From a checkpoint of a small image classifier: 40000 steps.
Rows from block 5, named by matrix and row number. Rows with one number belong to one neuron. Each number is 500 + 25 x the weight over its row's rms, rounded and kept within 0 to 999. All counts start at 0. Numbers have three digits each. After the name is the row's rms in percent of the matrix's.
# u: gMLP up (value half) (model.blocks.5.mixer.u.weight, 256x256), inputs 0-255
# v: gMLP up (gate half) (model.blocks.5.mixer.v.weight, 256x256), inputs 0-255
# out: gMLP down (model.blocks.5.mixer.out.weight, 256x256, transposed), outputs 0-255
u.207 110:502487504518509549453518500514467505463444484479524487522486532495494488506538520516525506483521482490500508528441503501460478495475475532481513460479496492507520508472493462553512508453502481500487483468524503501487470503490509499515470470523477524472496494506513510519539476466482485481554508534507485515488531477488490487523516432477500524520530520530503487512482534476487506468528476492528507477512518492515475465442515507466543507492493533509515506515457523500514466548512501475529487513441481502572512543469471476550506523525487546510505555463487514532503493506527516532497502476496433532496472508488477494465520459515486514521479447508493488526479475503526510511476508560496524531518507522556489530521506494514481506504512482484521470530470450518449507515476501
u.208 131:522458504534502496503488516530493510499493491517491547465527499485538531503469480539486533527444477523531514483477478530456501490472490515487483453477534455489470422541504444494525502488457524527541490486528476517531517502515552522477519510487486490501513484555504457544511492475491486491539513519493432491469478501481502531521525480497472494538493521500511463511496499527451479480498522451499489495482486490503498520512503507487479498488506493487539468485451503469526457553491443472514513513522512509515540477494503518459532508519465506506488501485485578493508513482518513518480476507504430525492485506481518510517504532494509487516489466514486515502555506512482511530554532528531496482497482471524477485453520487489506522497469532477528504540496524521517516498473495
u.209 213:516508506481537481513517494541517503509496523505504474497474497439480502545471494436505494461482443495505510480500521501494495503452509486506509520539551558513506489488481526524509494531461466490522460478510505512528540521517496491479516495453461520488505516560488539513524508531498500490488489485484508539497490532492484536529530484506486525446509461513526533534506497501507509543504488501433464504502545533504462482499522486497531499479505477488516511510495487466486507555510538487520509477499486451489515492477507428503475501495518475484469497530457540526505462510564486529519496502518480503479479480526503540484450501510494501498537480537480490470461553472478480478523485493485438502476509515487516484514564503512474535494474490494522495465466500483537538507488497
u.210 096:511513526533469459548452479514497539496523469513521478498453516559491466448495497492531492499457487476492479552509507520480536495476506531496518536501494476474469525485517550531491519438471485501490524484479515521536486500473503529514458506484466522487495521526494534480526463487497532489485521514489456506489495488480495478537490487482505527478478500510537454525545459519485496485493535516508501468483446517532499484461530513488493472553511487491498496471469460529541539508497550499491480511451531476523512508485540465497487484500476507482532475482514484492534509566514474512498554503503477479509537513491514471496538524474519493496505470444476511491491511483510564531510530460505471476532523451496516510526504517540502508523482481508504489489499508506522456498482470
u.211 098:494500481485499518525504440462497522500459501539524512493502500507494483537510473508487470459520469468503515495513500474534500521535491502483495504518505555486484500482508516494504527490508466484582500456475474517481496460501542513447528511468528533542502481515511520477529521505477502527503483505498510451500502459500477531458509484480487508485505461500525457482517513471547477490443497529485506519476487480444473491536498518548478483474495489588494469474495502501525495474513522533509521497488524500489445533550489489530524523499508493460458515505511492487489478513539518515525523537475520460508454504510553514518526514474497535480492478496490536502509491471508524488482512491496487499515497509499497523461469468457534515515552500552451519532452519495484529505504541
u.212 117:468471548473514487482514487499510515489491498513487502478548529497478461462505501488490503546509516454523485475523499475463480492505497503514530511465481513463510489452523519464535469520476553501499465490552485520471547503455522522528499506470494491500477500484521522514511532516509508591530472485515474527463506519469517457469523497487495501523458514458540473520423478517481459517556507499475489478525543521507488529481536554537557515477497493532495495468485471538510462480475515516505489522514485512521513490520516523483470474512501495466535473494470502485500485529488480496494466532552524504527489531500525484463523469511464524532507464512511474471498511509496460519520484492552517514495493516525508473520480523517508485469531505492510501496500466474481475492468535
u.213 056:464560514496461437476465503543524516492474519504511504583471516530529492460530495521476533508522447526562535513480470510518479507501518479573492547492529482534508547502493468466472492520488514475522501507495495466524501500502472497514522480471546497507480529507496468455436504499489504531444472467550517502503532499505520497473481508514500512476488488492514480487501465483476473476445478503465543499537515492512492475506464546497477511473521531519485504462526503482481490512470479515520537450501529502537486547526522534503502481480536494476474488484501517505507530473507525506464493499500481509479505500494525513500471470511461505482482534506504476571459475498505462518446519518486475481498522495485531541505507522522485503503505471487509503520482506508500498503504513
u.214 156:487456465517499492505468539493448482512490488465518502511490542513471484467512484473479474513501522508489493477509571534484501545449525474479507516499513506473492477475489530454488461470485445528493499501532456510495541450510516506528510516510520530495534541495507549497529486491477551489452531513488513498479482488470497513493503476484494491502508511492501523512447515530510481508492506495510446487505470496492506508464522536530485459518500526521541494479522538490488551506498495533449529521517483504481535503509548454482502501538506527472506505492536549494502499540566473518517474500536474530484475507478513536505517490505513501482530455514484481509477535461485506507513507472539470555448514430481511499487497519489495504488500519497551489513448513476511494470509479
u.215 135:460493478465499518489507494540463481493499458483513493440538519519518479482495480490561458491485499468499483539516514477508470478478514462500487531497457525482495505513511517490498488560497497442518466504537527532518524538490460457490488559541510511541540508483479521502514515511535487482519490486451507511523510521512503415505534496507450536512461457532504500510527491474478462502504518508513527528533500484413480509519482492503501481504486455523540504514507518499505496465462501501498517504512474509504560482486488480522515476517494485480487499537521503496499468502457484479486509548512521562514509500501527521517485513486490539500528429495492467484495486517454522474554512531551497476500498508521529513500510464534506496514485507499490497511505508522506511494506462
u.216 054:531523472449446525515489491476514463471453526500488459488528504520533520494464512472457518499488502415472523473515490485514484482499500574501493504533519476469533470532498536503493534480522492465470463491463477524489500485497524513474497464478533503509511431513498509526505484568495524536483524461482449477495529502516542529475490492521487491490472517495523486491471488425477449499491489540521497513517489497511497453531513462507522511507440493502465552515529462475527507502479513493499513516467519518499508527496491505488517513475498473526500547490516505506512500481468496475503485512525542519504528519520510464496436497485509516492510514475537513542507508513510523496502489478493467477517526526542500483487514510512532493507463555530473492521512485538484503517523507
u.217 135:481507479516455511479509497506529476487506489483503457497525508512548526514478493477492545507488464460506516480544523478533498494486471512533504496486509544488537541468480529527456529484500485532515549487492550507503514528492520476473496512522481490456459482478498497508508508471461516495538475475469523523459501526512521455522535485486520548464479469528475510552516514479487497522521509477495451502542534508530477487514539524450477516437498538456469491457501518491505537484512540483567454533543541526486483489493501496500519456499497533472529502494548502519487506462517461509511475544544524528498491490514481477492478509490486517469493518499486499503501518460489507500492481468510517495483483539518457508511555530467501480467515476464513476491476523478522496478514512
u.218 060:452498503519476477495488468490487480520510475506516473549494474480471508517455521511511535563479523516506517459498499505519492501506514480488527509521498470515479493496486497501474510473548505490527507479487558522501517457487493517515520487498483509488477495473516438481469483495506529498496554519465513523488477476528492498513451509506516514515509483480520517479520494484489521548509465521513464477471495519545485512531546518488478510547511473409516462501498498494520522471482516509558526507460516495515528541502537468478501508517488535543526477462488467506488508459515500495507502461536498484502485467490479525500508464489504559509445483575518493427491471463503494499491499507511480502516512438466503497478497473498465509500499462517484526531535538524509550509528499
u.219 050:505508528480507474467527526499484507545507489515518516516506503524541469483472497478533508491529529530444515510491482511484579512523515492494490521519487490468507527513499522494524468472524459491543508471521520503488439439479526506527484507491519476531492505473539528453489491463488531462454469517500502512477480455500522489511494487476493538485522488463503483533463499490500516507506504488458522473504513500493548498466503509539500453483529506506496469488439522507484506474499468486505440509514500472528483545537494493555493535541492524514483497468459482495483488484523504513516514528532480465536471556549482522489508524475466491483493506500484528489482516523492541542551486490472520488499509493458491520490472496492502497497540554493473467537488449464499477545518509
u.220 068:514492550516501483463517494529481517506538514484513546451474457490496483523456484461468478494558509491518502504533497515517538520513484493497509496474469497485506487510524510507492502533491481535479542478534491469498506496533511527500502524603492471545530482525474523500535550532511487492492490475468520434502499464503513497508467509482478500483489540507514516513508478492513488511516492494529447503501519499458472512527512499498458487484503469532548504478484512521443495504499504528490480505436517471497504510500541511514499475528509518515522524387540525496503520483544504520516520488490508535501502467500498516489470476532479494471484499481460522479484473484499470510539482478504508541482516545527493515499462518492495490502465510504459471503484461515503443502514529
u.221 170:483508524441469530530466513503524474505504484526506502483488491493473523470448507490512535487467457540509505467531514508509507490483478495474497482503490530482523518506541493484514509505499529507463489458517507499461518488502547499452545512503445538499540547486488541478488473506474504475553503499483524488512484525532464500490529517512522507476484463516485540541525521515491516507512481489519519536517563506474516497529491459502487520475492461514491483473482521486505452509528475497506474506518530493439489551511486554489476504551501526496514484534513559502515487498508439463488492493454511482466513496547514514457469512484521525525471481462460510507532497528517515439508510542521498441469493518473468486531507505499491510447501483488508496506504462521493538498509480
u.222 023:521516493506549506456473531525497483465542515496550535537514511509497482516470513493504475521518482512494491514568520547471495493521544528497480538482474502502435549498509492478483485480520508485524483486499527512483523490521502553508515474497513488503520525493484479527471499484483482478474500483498493526482489502507488488504495539514499531499530491504476510536519488476490509464437470539519503455444501504533488503488505499503538513528483506545527520463476553475489495443528506500545488500495501487485459524537525511508507484511471497492536448495509472480485493558483496527484478504539565505535468499502532518504498483489510438481515468500484508506492517481498448471500527473451464523514465455512536482507515484426477482519460520501493483504489496502531474520464538
u.223 153:438507491481463553463518468523518510513494486485503475527491531483540481523543548521494461494520491441507515542499467513496506502514526504538469510492496491520531484471481490498481477512455419500492485488488494500511467501460495451470501478495511514499523508491517505547544513507488512486470499507489495505447489498497509535533478522516462484474512545524499521527511498498473507449481551524457461496534485490465516492518516526517466487498527524504529560533533482546495516454508447518493477477520490468516500487446525512498531508520495486470454502482529492502466524498535518490513488503545521518525482516489516496454451558537520521474505505507546516555485495486517474488494530497505484498491492487546527477517451500516451508505501492474503473467499501503508484503478512
u.224 109:501467484492447467491487493517494486456486525502525489465540486503543484492478493490523492514502506452513494535502458540536492511508504530519492512502500510499538480467518458506484475462469489477533517495523462510519462532500504538511445506472501536462481484498476519543496517453504471520516468490535472520491527463485488543482472474494505513503529520502460515483515509570513513534492473484495509505504464545519515492486443539491499514501515478458543513521515524457512511500496476539519533497500490493539515492504514550483502511522469460473485531477515495496524517519527501510481465533504451523493496472534453511485500524499483554496501522500521510504491534496510498463532491483502525521565498479529512511460431493540551470460492501458515454496482511555512506485515515
v.207 108:484531524528453504484494522471510467506463481455513452516476496463480507459506499491475497540522467507526499497475436540508467509488503510514498479486532499485491556518532466516496546545529489504463516492485555521558530496533531533528535527495490520467473487537500472485490503517500524498519505478528488496501531519478515499490496516496531497479486497510498502471485466475516475516505528502503510487498480494535460444501488471488493509505492475489517500440495523497488506492504519530473570520539520509509507539520428527520509531482481484498484486469525505500517469464467515513508506498477500498537512471504514467535496479423480534490506509493516490499454550501517462565499517510511506456508505474482505494505477482499481479500512530475497500521466526503580473516444485
v.208 120:494484504486536540499507524470468510512458524492497491518540511499507523496510560501458432455502504470510509547524515499496506511530473469522497447526486546532470497500503487484483470507502487523485534510447476511550532515507491510492529486523480484441473555467500499515471452517488495487497518482517522487490509516538478477485478507497459482491488486473484520524557454494530506545493520502484486548489519475461484450474475536514498476536523516506454528476482514475521543465510558514514476470497514441493442506537516533490500541493507520524503493512485504495491508498483539496528509499499471458540479521505508526482485476537494522482491503488513486499504493521485471509521478521552529486512554521496528503532468502461488498503489508474454489553481475500507473523531494
v.209 162:468462508521509525480468516492546496476522517521484454491511467472536481500486470497486483497514496560501503526554490499496543463528503486499512475551492521530518478451493516499490528505496517539503464492534524454438499461468446482457538520492577515462483514530512509515537462522483468522473482507517535529519489483494528464493549539499481502488524506484493503495492468488549518520516502473469542486504505506490479479518506534502554511525496478512493491512500507525533446503530469518529496513496536453462486516515482519525497469503527498539494532530525485502513473511531500526518499477493478474476505509527524506479488498478518484497472542499484503509545461511465526493537481486465485474498452494500466469518469466493425499468511476502522517483527498485477498517530505
v.210 106:491497490502465487497477504478494492478512512480431505522483482485502559465520561484506513505514458486465522508535528486517487486468496507534586486476504484483500465495467481453471536483519502502510499511531519497524506493463498528463495481501521526497480505510513525503472479460502513491509493540469507454457482487524511530495491526514501498514465558500484524512445480476530498450491472500482530527490518500514519484435512484483484488474476508527533505488492503504456537547492511481456490467536497492475529459478525556504516497518513536539546526492535483485498526534534499497459545482520531532515443482509469475508484499494524532512514474476498547496518473512502526505460510512512495524474494517530459487511510478480523519501532523495462496494497448471532552505509512
v.211 094:500461520479499530463497524469510500504500448522432508527521497565477525470497546494480446484482470499490478477513521493580478512519495537492521449488517517536495515471481485492473497493491500521504492469503512500523519508483480533479501512496488489487500497481507510527500486499469508485488498461502471475492506485438481505489491504498480478484533501464522543483495488494524511501507506505527474495534495518517476511506481510518463471516479545471552502526532471509519489530506494551498505499476496462516506532476533498503493519519479524468485529498482528549488509477444507502474507518516475430545516452498505499515443461513505549481518520476506502527498549435452522472550492479523503514559539543506523498488493489501472485516513498559456512520501512528508496474537503
v.212 122:501515511490539457489491479464475532515484495477496465521519529496550498484528528482446508542482506525531468490532472504503441500515483486478490514502501541552458501486474493521492542513506512458501518523478514473490502478534490532458547453521538512509506435495474486473481511532534497499464509465526469516496461504498465509522494522500514496492491478488510508504496493523534478553459485486484477500439453532515475504541506516458496474509532517480503504497526501480499520521495542509479492460518496498518506502523484503495504535495482480534522519528505521480476501487472532499499504467483489477511544526519523479485487521498506535515476578477512500505503512484528524528447462526486553485508471430512495509492434467484547530482532478510536538507513525463519513497488494
v.213 075:443508517522509472493535498480482454487483527495509487500481478493521475495518519495454491550523542534519531496548512520555478522479484535496511503488474474499511512430483473475461522491525481501499525539502500473506533535547497495510519465507514477518500520446521479556458508501515502491452517477508481488496516473502519531472479499484460508476501464478502501504453471469471526521476468529531524478504504493503540517539517500505525527528513541515531497491521466497508493534509548519495514492474463456464477499487458521486524474534504464512526490504526523478517502526486538513499489509525531488513473496485485522484491522488470504496452499446524496494459530473532512458496494521501500539474549480493540543545460471511511483493531492518478500497496521483485436453475534
v.214 121:513471487509480487494530469497550490533509498501551505470513527504479478505471530478534486508495473499488479480485535473473474500469482457475463522488542545504500494500508481505502518503510500501540477540486479555502443561474489465551545480548535486534501509501531453470480467555527464413519451520494519537542472523506499510523518484475470496489502517507499488476506533517502496473529462476492494516512545452487499529498489500450519446483491478504511516520455504510502511473532476532432501513481508503513475495493481516517525502510495551551523486523471540511499523504528526476523499494511480477519525501509474510539512470489496499508519510526510492482487501476513466550482495474489529496507487542514502474495462499465501510505449473495517544522489494514481488481490511
v.215 108:517513491486534528495523456499539548515511497459453492529491474454516493501501512498509486484454505505450495500458496531536470465532500491484510520506475479461489545529467486510492547500488559490469491486539514506533487526508495493526456498543470514510509505496520493463490512501487486459514447498537501511494537542538552459476492485462457487501480510530524485531492492488487474482460544510467498519545472521530532509514475491549458477515473556497498519481460491545454510501447511491513496502498494474523492512512507542465539502505459497475449468524499498498495481519507498508502517495534561531473534485551509501496540479491510507507498467498517496504502506550480528478515507476497492496523510520474485517472546488496476529519464507481523468489530494453509480465516494
v.216 066:510530506535484507516502553475518503464517489502502534533498514453507478495455452443481496506479487466481518501495480505516489482467529473480519581520486455523507501508500490502494524503530511451562468512489503544502461463508537494487468505502486495510475470531469473465475524461500501525537530477532457489507485526529528497489502498467508482517516486483502504486481483431522519512474480488482504533480493518479458531509498508466561507485515525495469520477520534438480527486524457505455541500525539510492520497523507513528494526486491494528454485491509532512495493440509502510500458514461522491520459482532476454503521507469491482515545487477545509502497523487529519482470522538511503554481518491516520463539513480509521472496512524448488524501524503507506481509478503
v.217 109:516503500519490530507482501528472498491460520489499470509496515476498506480524483508537518476513497532483481540528490483509486461520472488505487481466486461502506489486484511568504541467551478510481476528527503453506526477511510539507533534515521508481539485502488528544511470517522474464509524464548484539489498455487518492500474543485477502484552492496527500472536515563466507456534527524481500524517470517489503476501491489473516491498494510524550490548474514516529483551494500504489473536498467501466453506488527509517509504522512507520523489487504495500478511546443519485498492452463503472556498507509491477509519456512491505488544522527466510486473496458475531485484525490511426486499500486520479468479502471487480521500500459478448485475495494464570512541553498
v.218 069:474511494529498510480466440455437525439505501523529451474519521512506520499515497512533508498540491503510495528493482545505492508515547545460494505488494530480541495506471477474510499480521508470485480467491444490524499517524495529464523489518540515509552520512468476535506498485551465519452480534502463525504491478473500474464491468471510515557464505503488473510508536538526490501471498448530500533508500525486517489508508500483484562485500486560485508501525532488508512504486544524488539439512491540484541474498518467489541525532487486491492459507527529461517502519546504479481541515498489511485547504503495511473515537515469484475476514546474490521492495510512533521516479506509477481479479454491495525481510495519477513461525469468488461519468504491515490494492479
v.219 067:521486543475471513524530523484485483509484473473515494466471481482517526481491486460513463566508470490509526470484487527519488549516514490497500483497486538523490517488487496496485511488550480509494495489502487514504479472485528495524520580476521505514545532498513498485479486509521541516468513496523504428506489535487506494459478485510475487509526492484478493476509550525489496485550531490486466513480454513496483489480519500455507485488495546432494459480510507478527500528472491538485500527499505511527509482502492561489529542503514516488495549492461496471517506503540503460510522486520533471556460512480523507486522514533520532503522479495497500486464513459476501535478538482485514475489474542521493462515536487512501562513502498441508434502449549483494499458482499
v.220 097:476519470515493500499509503482527526500499524484466492459443518477523499510502480527498534452527482510518531478514503524507490494525481457498470545488491506478514467506473546492544499519493439519488501489482484519540490474514509464480474531505498511464504483491505530543504457470478500488515465554480544489444525470540469453480527523550484499476558512510485505519537507494474438517515467508514492497466541485486523481519482506539520510499501524489485472476536528555542476563483543500470518497497450522483493519504537507486559509501476508539522511509521430506515492461493459497517466512513491507536491467495491502517503501488509488510535492511501479533514478516476494524522511479487516500505526478494475503469549470474515487549488493454461475479501508506494529510527476
v.221 130:527500484496550472519522497562523493488460504506485499531496550470489500500522505507430513492507507491525505515489531448486495482490509473489526500496516434510480493488488525474519501469503483541498481509459503496517504498483505468515479473527536542507493527473482518488513522518484490470512470491482480516521490494532505508517535517531538464508493533503500485482494522494519522491432506462510511473496542475533459482528490475530498520528527517503489483527487480490500522519475501496496523460460480475545449460499449472480485445492520490546520494543474536525509478517569533542502500485534473464490502492476521519472529525500535475511479455467499520518469462543506474533493481489526531518463441437485466558501530530494501485509522526483500518500505480501489502503520495
v.222 065:468500529511475533484496483469458472548480499483481521487524489489465537505489534565524527528470510508517516489544522504505513479491486498470514515528452525470473496522479524516527478523489477508514477551527482507478513482529503471486518453477440470506475451480524501501493505503470549487555508517511447481451484489516526520464486508509496516461516561568499551459526531500518516495510507438497512502510551550486498465462516504508535506498509517538511498499483483516504517512521483452511531489514509509486495482469490556511514488484488523484528545474512511506491470493459508511486498507472493466536471505542505542530514517492461550518487513510483463468468521490467496543493494524491481490498469493490499513489470493456479517469504534507503471500502481513458466491501519
v.223 138:467498512481467512500541517528500469465471472483507547464499483571516452531503502508508506436518509516525532524475485479516452507447530532468525490475511509507500517505547524495497522502501540471480537515496436484456471529475485433520492515523529501500484493467506475513473534539472499494469502486519470533489522498513478531480471446478492504460505534532501478500531550521511501516506490519527485506533510467550508484512529474477504519505509521522467522511520494499485491480493524477504484504510478474531476505490458476474502501493484520480570468531518592520519492495440492519507499500488541503497524513490486486517488462513491484500545474534503521501506480493513478486466470476474504508522515484474524466497520530530499497502489459487509495487463509515552475503529484
v.224 104:477494513529503483457460552469474510492500500516528483518459490490487484491475524527459507524500519537514488526516501539535492543498474501526498519520505474488498525511508482475491487522534481560422534535519513508560503510490524545548486523481500511517548509448494511534510511449511470524490483503525534481473474521496495510457524489514479500498520502494509502482470522461473476542499455509497492536490485519524463444515474484520503496519504496502505467471512502482472491519489526527495536490487453509531510528487431544510464518499514480515494519459526477481531472485489504507490457521509498491472481472521511460486434496500469524509531499490545504528487503528534492512519522478516494525500535448518501486527497465485515445458512474483516509439477515540525500494523497
out.207 128:475490480503502498439512518508480492454434491496527462529497513505494498539527481510515517516505474463530505558464478503470473493486486533487531476497535492519490504502489491560491505471488466530469535479510511513478511498525513510507479497488485546497515495529499471542506486486467482494498501512528492489481576462518429495520478476467508507497528543521500477503520529484478513467522504506562521464506536497535470495471522471489534506506502521492487486521459537502449476516500489484490528516486522504546516548515483471498512527531490533504512529460523467533489472490505517546492472516520461517502513500507499489464528483529487494512453478449462477522480549499500507511491514566504511504466501507492514496542487519522490489514483485467475486569492432483461488508505525
out.208 115:506522496529534492486509514521496516456470504492525462504504489544507454548484532482510465466511517452522507497503487494464556514539468518499514485479460497530519521498480503512493485492509493457484527522490491494477471548527534488569499527543485501488440499476485530506482484463516473520525461491505543497502511503457474475506494497512501512484521528475471448466519532455527483518496506543487509472497531539521512481461511535497526494520427463498508488549484516500493519452514508489507487474497522465562474532517490479485528508485461502553515478539523489528497534503457520475524507508495545488565478486520478515509495489493523501494494519454490534525503484546516503501504480481509529469515485477472523480501483479492513465471520532517453478513522475478475492533479519
out.209 168:514500515501517513496491489507505500471521479520488467481500473479481525518476513492521494463485487495511520514518502472542540460488519462527492478540507530494508514503494508521518513527475533542503485483487540473471531476539490471467527520496493532471473484511486505493486490533508459502460502537531473531526504475510551446481523544452482487473515527512518561506482450473518525543490465514481562525512554541527505465487513490512514531483511504482484476536497501515469466488486503513521463535480510497463482459533477506518500481492513477503474488487486502511541485483533524490512523493488481514469487449506545507457515534486512531521461541477460470463530530478478449518470509458462525530470481525474457511530480533531480453468491519485513525528529477499503539518505478
out.210 105:448504514528455510521514477486520478536517515473473486507524489509497509463519463516531489486459465507517502473537462513488536483503507504468513498483498512480522486512535428472513467469471513485501489560479490465537515514531486476467509519502517481466520488491482499474498493523490482489506527503496470490482467500481519575459517525498505510494494555513503539525516500491497482505511474500491529515500534556489518534511501499506499487448546492546521512491471509483486458546468495478476505494526527496465461498527553551484520512493484517520501526465482530516525520452498541512539500550521515532470485433541470493516503483464509488453540493503506511487491532487499495457464490512512531491477504501500473475478556445499508516489485509469495527526464471511468511540489516
out.211 110:511505503475470536485515519483496506458497487534511508441510549500559525509549529518515520472546491445469510502504522531543475503537461477471521487513503478475535486467508505513516543469527535474507510517475529517542460466481503512521501515514513502470454497544491520486462503492462492525509496481502522501517515454495520517465521507466482489457533457488502469477522549488473500517478496521515496488479479498495504530528492484463515505509499537510494456521497464566497486443476477563505500435471514504509511528500519462540506541553468520490482522514480480470525485505482468487505483497485520491502505495481475525506519543495497485475498517470527490496508504474481494543528543442509489562544464546491475507485497479477479478498485491509469519504509487503490473515509508
out.212 105:494508505462505552505451479493518480518530484541456478481498536491510516514534458486503468527475488512516494503527459512528509505467471513458466513540538545528522513453495500518520537513522494489549539495480489480497474534453487543484485482532494526493526481494516501489512476540492506471501494455465486504481445464572490536490485516487495476487503489517512544538504511506537526508545513558455491501503468473495452487534504474460494490517532514531506478522509471511485496515459525440529519489505497522476496510486501486500513477511489512498491504498462449483512496502499512508515540503488486489456559490541493502509489470453518534478492503516470493513510527439508522436481442495486509483511512540534518519495499497482509508459478531495510518519513537520521495467514484
out.213 063:478551509552464481470519474476494486454501553475535485535534479516489518520509525526443507561532477471509527512503438494572522498478481524511532550511539498528485514483474507512519494495503498509531475500487515486529474529525522470519511448526545503519501530490523490511451502456535500488483532465497513499481501481499534477498461495461480538501496473503487474474442477466493479568484431480491496502528555516540486489478485496484498470495511526507520491492525460506474518500506516512498502463492522483523454512526536530521515473486520498508446483487512540492510480489505510495503489529487469517502526466495512514482514485553478477525510517536499464526493501505491510513490467503478483526497474515491516505528479490518497474533505455508490508497510535438468482475479498
out.214 132:465500553476477481501525499520528496493484542522521471514530479510515474498503505499504493494520538485479527507486453475505500474546500495529499512467440492533521480485455480513497519485512522491481497465496516521530469533489542499485491482499523495540467521464517457500502526465478479499531464453524488490480491538506463515509500461499515523450501492494489487483506507442513488469521506459504525530489474514475524530499485510503545504483497485505513531507492474514555485475512467433478484515521529500562464537489496514482506503488490508512502473494542452529493535479443509488507504530522507469546512556493470484501470500539496478533510527490551538528531458560512507500526483496491511467556456518507506474475474473503500497521522505503459477484521500528455471537507536
out.215 135:457462509470523524507486504490531487490519493447527494468524528515546482491515499529526490510497493517511501532482531516477443512493493499465506465492471470445488504523512501514496473547524516474527472508487548546538525538497470513515466542532503544514529503452501528498508525501531488499501499479489464512501526507531520440510526521508534518527475452536514505517504484470504487501492533523468531525519485465434515532528470485497463516475494462517513476487511486508449491479428471463452528496500481514503563486515492462487510504547477465485491482540511525513503466481536493481499485522475468513494526476497489510555520508482491502502534418524509478513523459521498478459511495491543515469506507510510519468485496468513496485535499496501521500511462501508502530487500489
out.216 059:496505500447413506553477515483507482475464506503485488501516528482537538551468516475474525511493486469459538460492515511512471479477475504467503482490497498504492504514526489522522536456495482472529469470519531505516514505517542502512454511480485492527483428507512504533476501567504498559512508484505486464518522477556534491487507525458513494492509518491514515473445455462492448472510519538518452524512475501526503501526511490506459490501503515525491521500514477497517483488504491479524456501489467521514527493484476532542520516485515445502468554485545551508520495486477484475507483521519536478503475472485511480477504528462523509497520481498501534500510506490486504516499529484508456468503507500526468465512529490509528495523517528534461486490477527545486503530537532
out.217 122:500511485507505515498481473526496495494524563533481485528470515441461497502543503529505468502517506548511535532487472532469529498544507474497484499519531468458469439511511512493552474527480531494468431515490478466496513474514492506489526504464532501520533530526482540486462500528530514512457488472538506503523481466473515478506519545523507489515510491486474488464496496536495494487547506501501549514471486492496462489537485475521478527493507471514499528512497487472484482515461519491468526496481465491501497496483520509549500551524502452528498453490496517479510446542500533504475502443476457488487475526504545494461498506519499502571486487513530497517496490515470528543486525517484475497478472464479507497521461466522503502524479524506458494521492472493507529528539498
out.218 063:484512490505481457530471478534464493485499490486469501477499504453529476486523462520496469490463501524506513512469505538490488489473532495472469542544571539514499486498460500518494477535517531510549525512486521504499516529486505511496484496515515538473481514446448520560511505514535488473492521516504466451512488489538461534483497530467493528531479497512502506520487499463512546527509468540501492506463521520561545501511522436451505482523487456445532510504496490490506510498461512516519482506501499494496483534516551456491515488544516457515495500487501559523466491497531490458506508513475486460505483521488530509459505496465490493486480542532508502485491508521460496528547536494485499468507493463500498478474508496517505492477500442531501496508533482480533509508522461
out.219 075:487496542487528478487485500478528524541475494507516497511482473530540498515480487507532479516523523517441498496459471495520557524505519496507466504499508509464467520495489525476510480496511451488516495469507524514498479428509504518491497500491560495506477506476522492453509506487468524505470499508516495498443485478476553495461483509491510531499508494447512521526459493500502528519528489481467503461501518476499548502473517528526497446484509534524500480472441483546477474452503483480505450525506533459520465535528520495543522509549524564480512514462490460471491508493523547521513514498508495472520492567506512500516527510500499484438489492496507525508488495532488556510513504504480515518509472520493482513511468468469504513517495527475475481544492460465495494543532533
out.220 071:492491493494523495498503478524521501420503494526485490518466521509515517489546506489485488444480521496510445501485514469499489508459499447503483536535529539510472523469466457471497503518517504462520523483498485528519485485483556477514485499482539564473491515506500517520531479502539474493480523500503484530546493478533498493508480499546504492485457486519510497509544525516508496507480491500484488510504492513532488519449472512454489512480470516478484478503547504462529504499491570477520481498531518471458453536507475508546499495470512517515480510590499462514498478551468500503473477493502427502473488503457487482524492501469520509513541528495515507525528501529480556490520513501533494482527542466468490477520529503481506497511511476479493523489523496480504526478512449
out.221 126:498499495518522483435509477464489559460460483510499508499537472493518481530517437499490446477492533493516502516494499473508516480539530462548504495502485503522465526482417557519479504486529480494532517531488491491510512476506509506494475490491573476495481451493530457536510502520495476509447512522529481522500490549452495444500510540482491484513493555482495525462493507514527510493475511502458517496494487515529496463477513522507489458526523531487527502499522491476499534494508506524516485506439500493522492477491470463529491491467507479518473535466488474521522488465498553522513491508571471507491461517506542510519527480514493519483514524532497504473517490519474480527487472454496534509528476521491510532463518522505468492494507529512483494512537529516482488499516480
out.222 026:514511491453473483524457501524486507531486488513487485477532519535526472497471485515502494504555447518502507500530469527513526483517488518494489511522455515492546498509526506487469501519515486490468473545490463486530499497499488543490543535500502475491493503520461510508472529504495476466531454503517505498496487471495537521513537540486486502515530502512470510429489510543517548458519534448528502521517484515499485520512519527490445477453512460490528511511498498518501506513527526488479487530467503458523480501484490533500519462467496497552512439432503493496512520497477506498475479472487482522468465494477504503496530549560556487490501517516488459518486509523536442528518475468479502514502464568492513519490497494469512472460511543492499519490539501511511468482476519
out.223 135:500516500486509460553490545522480475514489501483519539464520492520489490478512481511527518488494528542455465454524538522536439530474479461501521511505469490482471522513496484461492546492505586443500496540533490522505460516485502553546476519559486525491519447467515483473489483533485525499519493490506513482558512512494472491482496511514537523498476503497500484516500532491530488492513502503508533531497507496512522517467519526475513510475471493502513483483489507486522509490498513482538510490504491506518497482520490490458515489472502509511570511509485488492475506476475470499481500494500506479475510504509415489540467444473500479506543502506492506474526506486500503490503449479527515520521517494469500503480508492494553479517495515505461534509499494498396473504554513
out.224 119:539504500473453458487485476490513493436487516510515501487528477493503496496474475504528509537508508482500509534515449542551483518491483498482478509493530509491532509483529450495483453484451508509495513504505495469530480529535500520505465506454481531443509482496499482524477523504504490508497529517532501534495487458485515516486523489475508494498537539527469552515476503555518527510493453502459508516515512530503491488500455526494477517485515473470549515497513516468486485511449506536508501483495495518526519487502503554474527501522509459491478555476556495482531505483506498525490483530491468528474542484500458486489517540487460520477494502471499493503483543524507503446525509490481534546566497492526478497495422493536533479446475513448506475490501499540494521500501501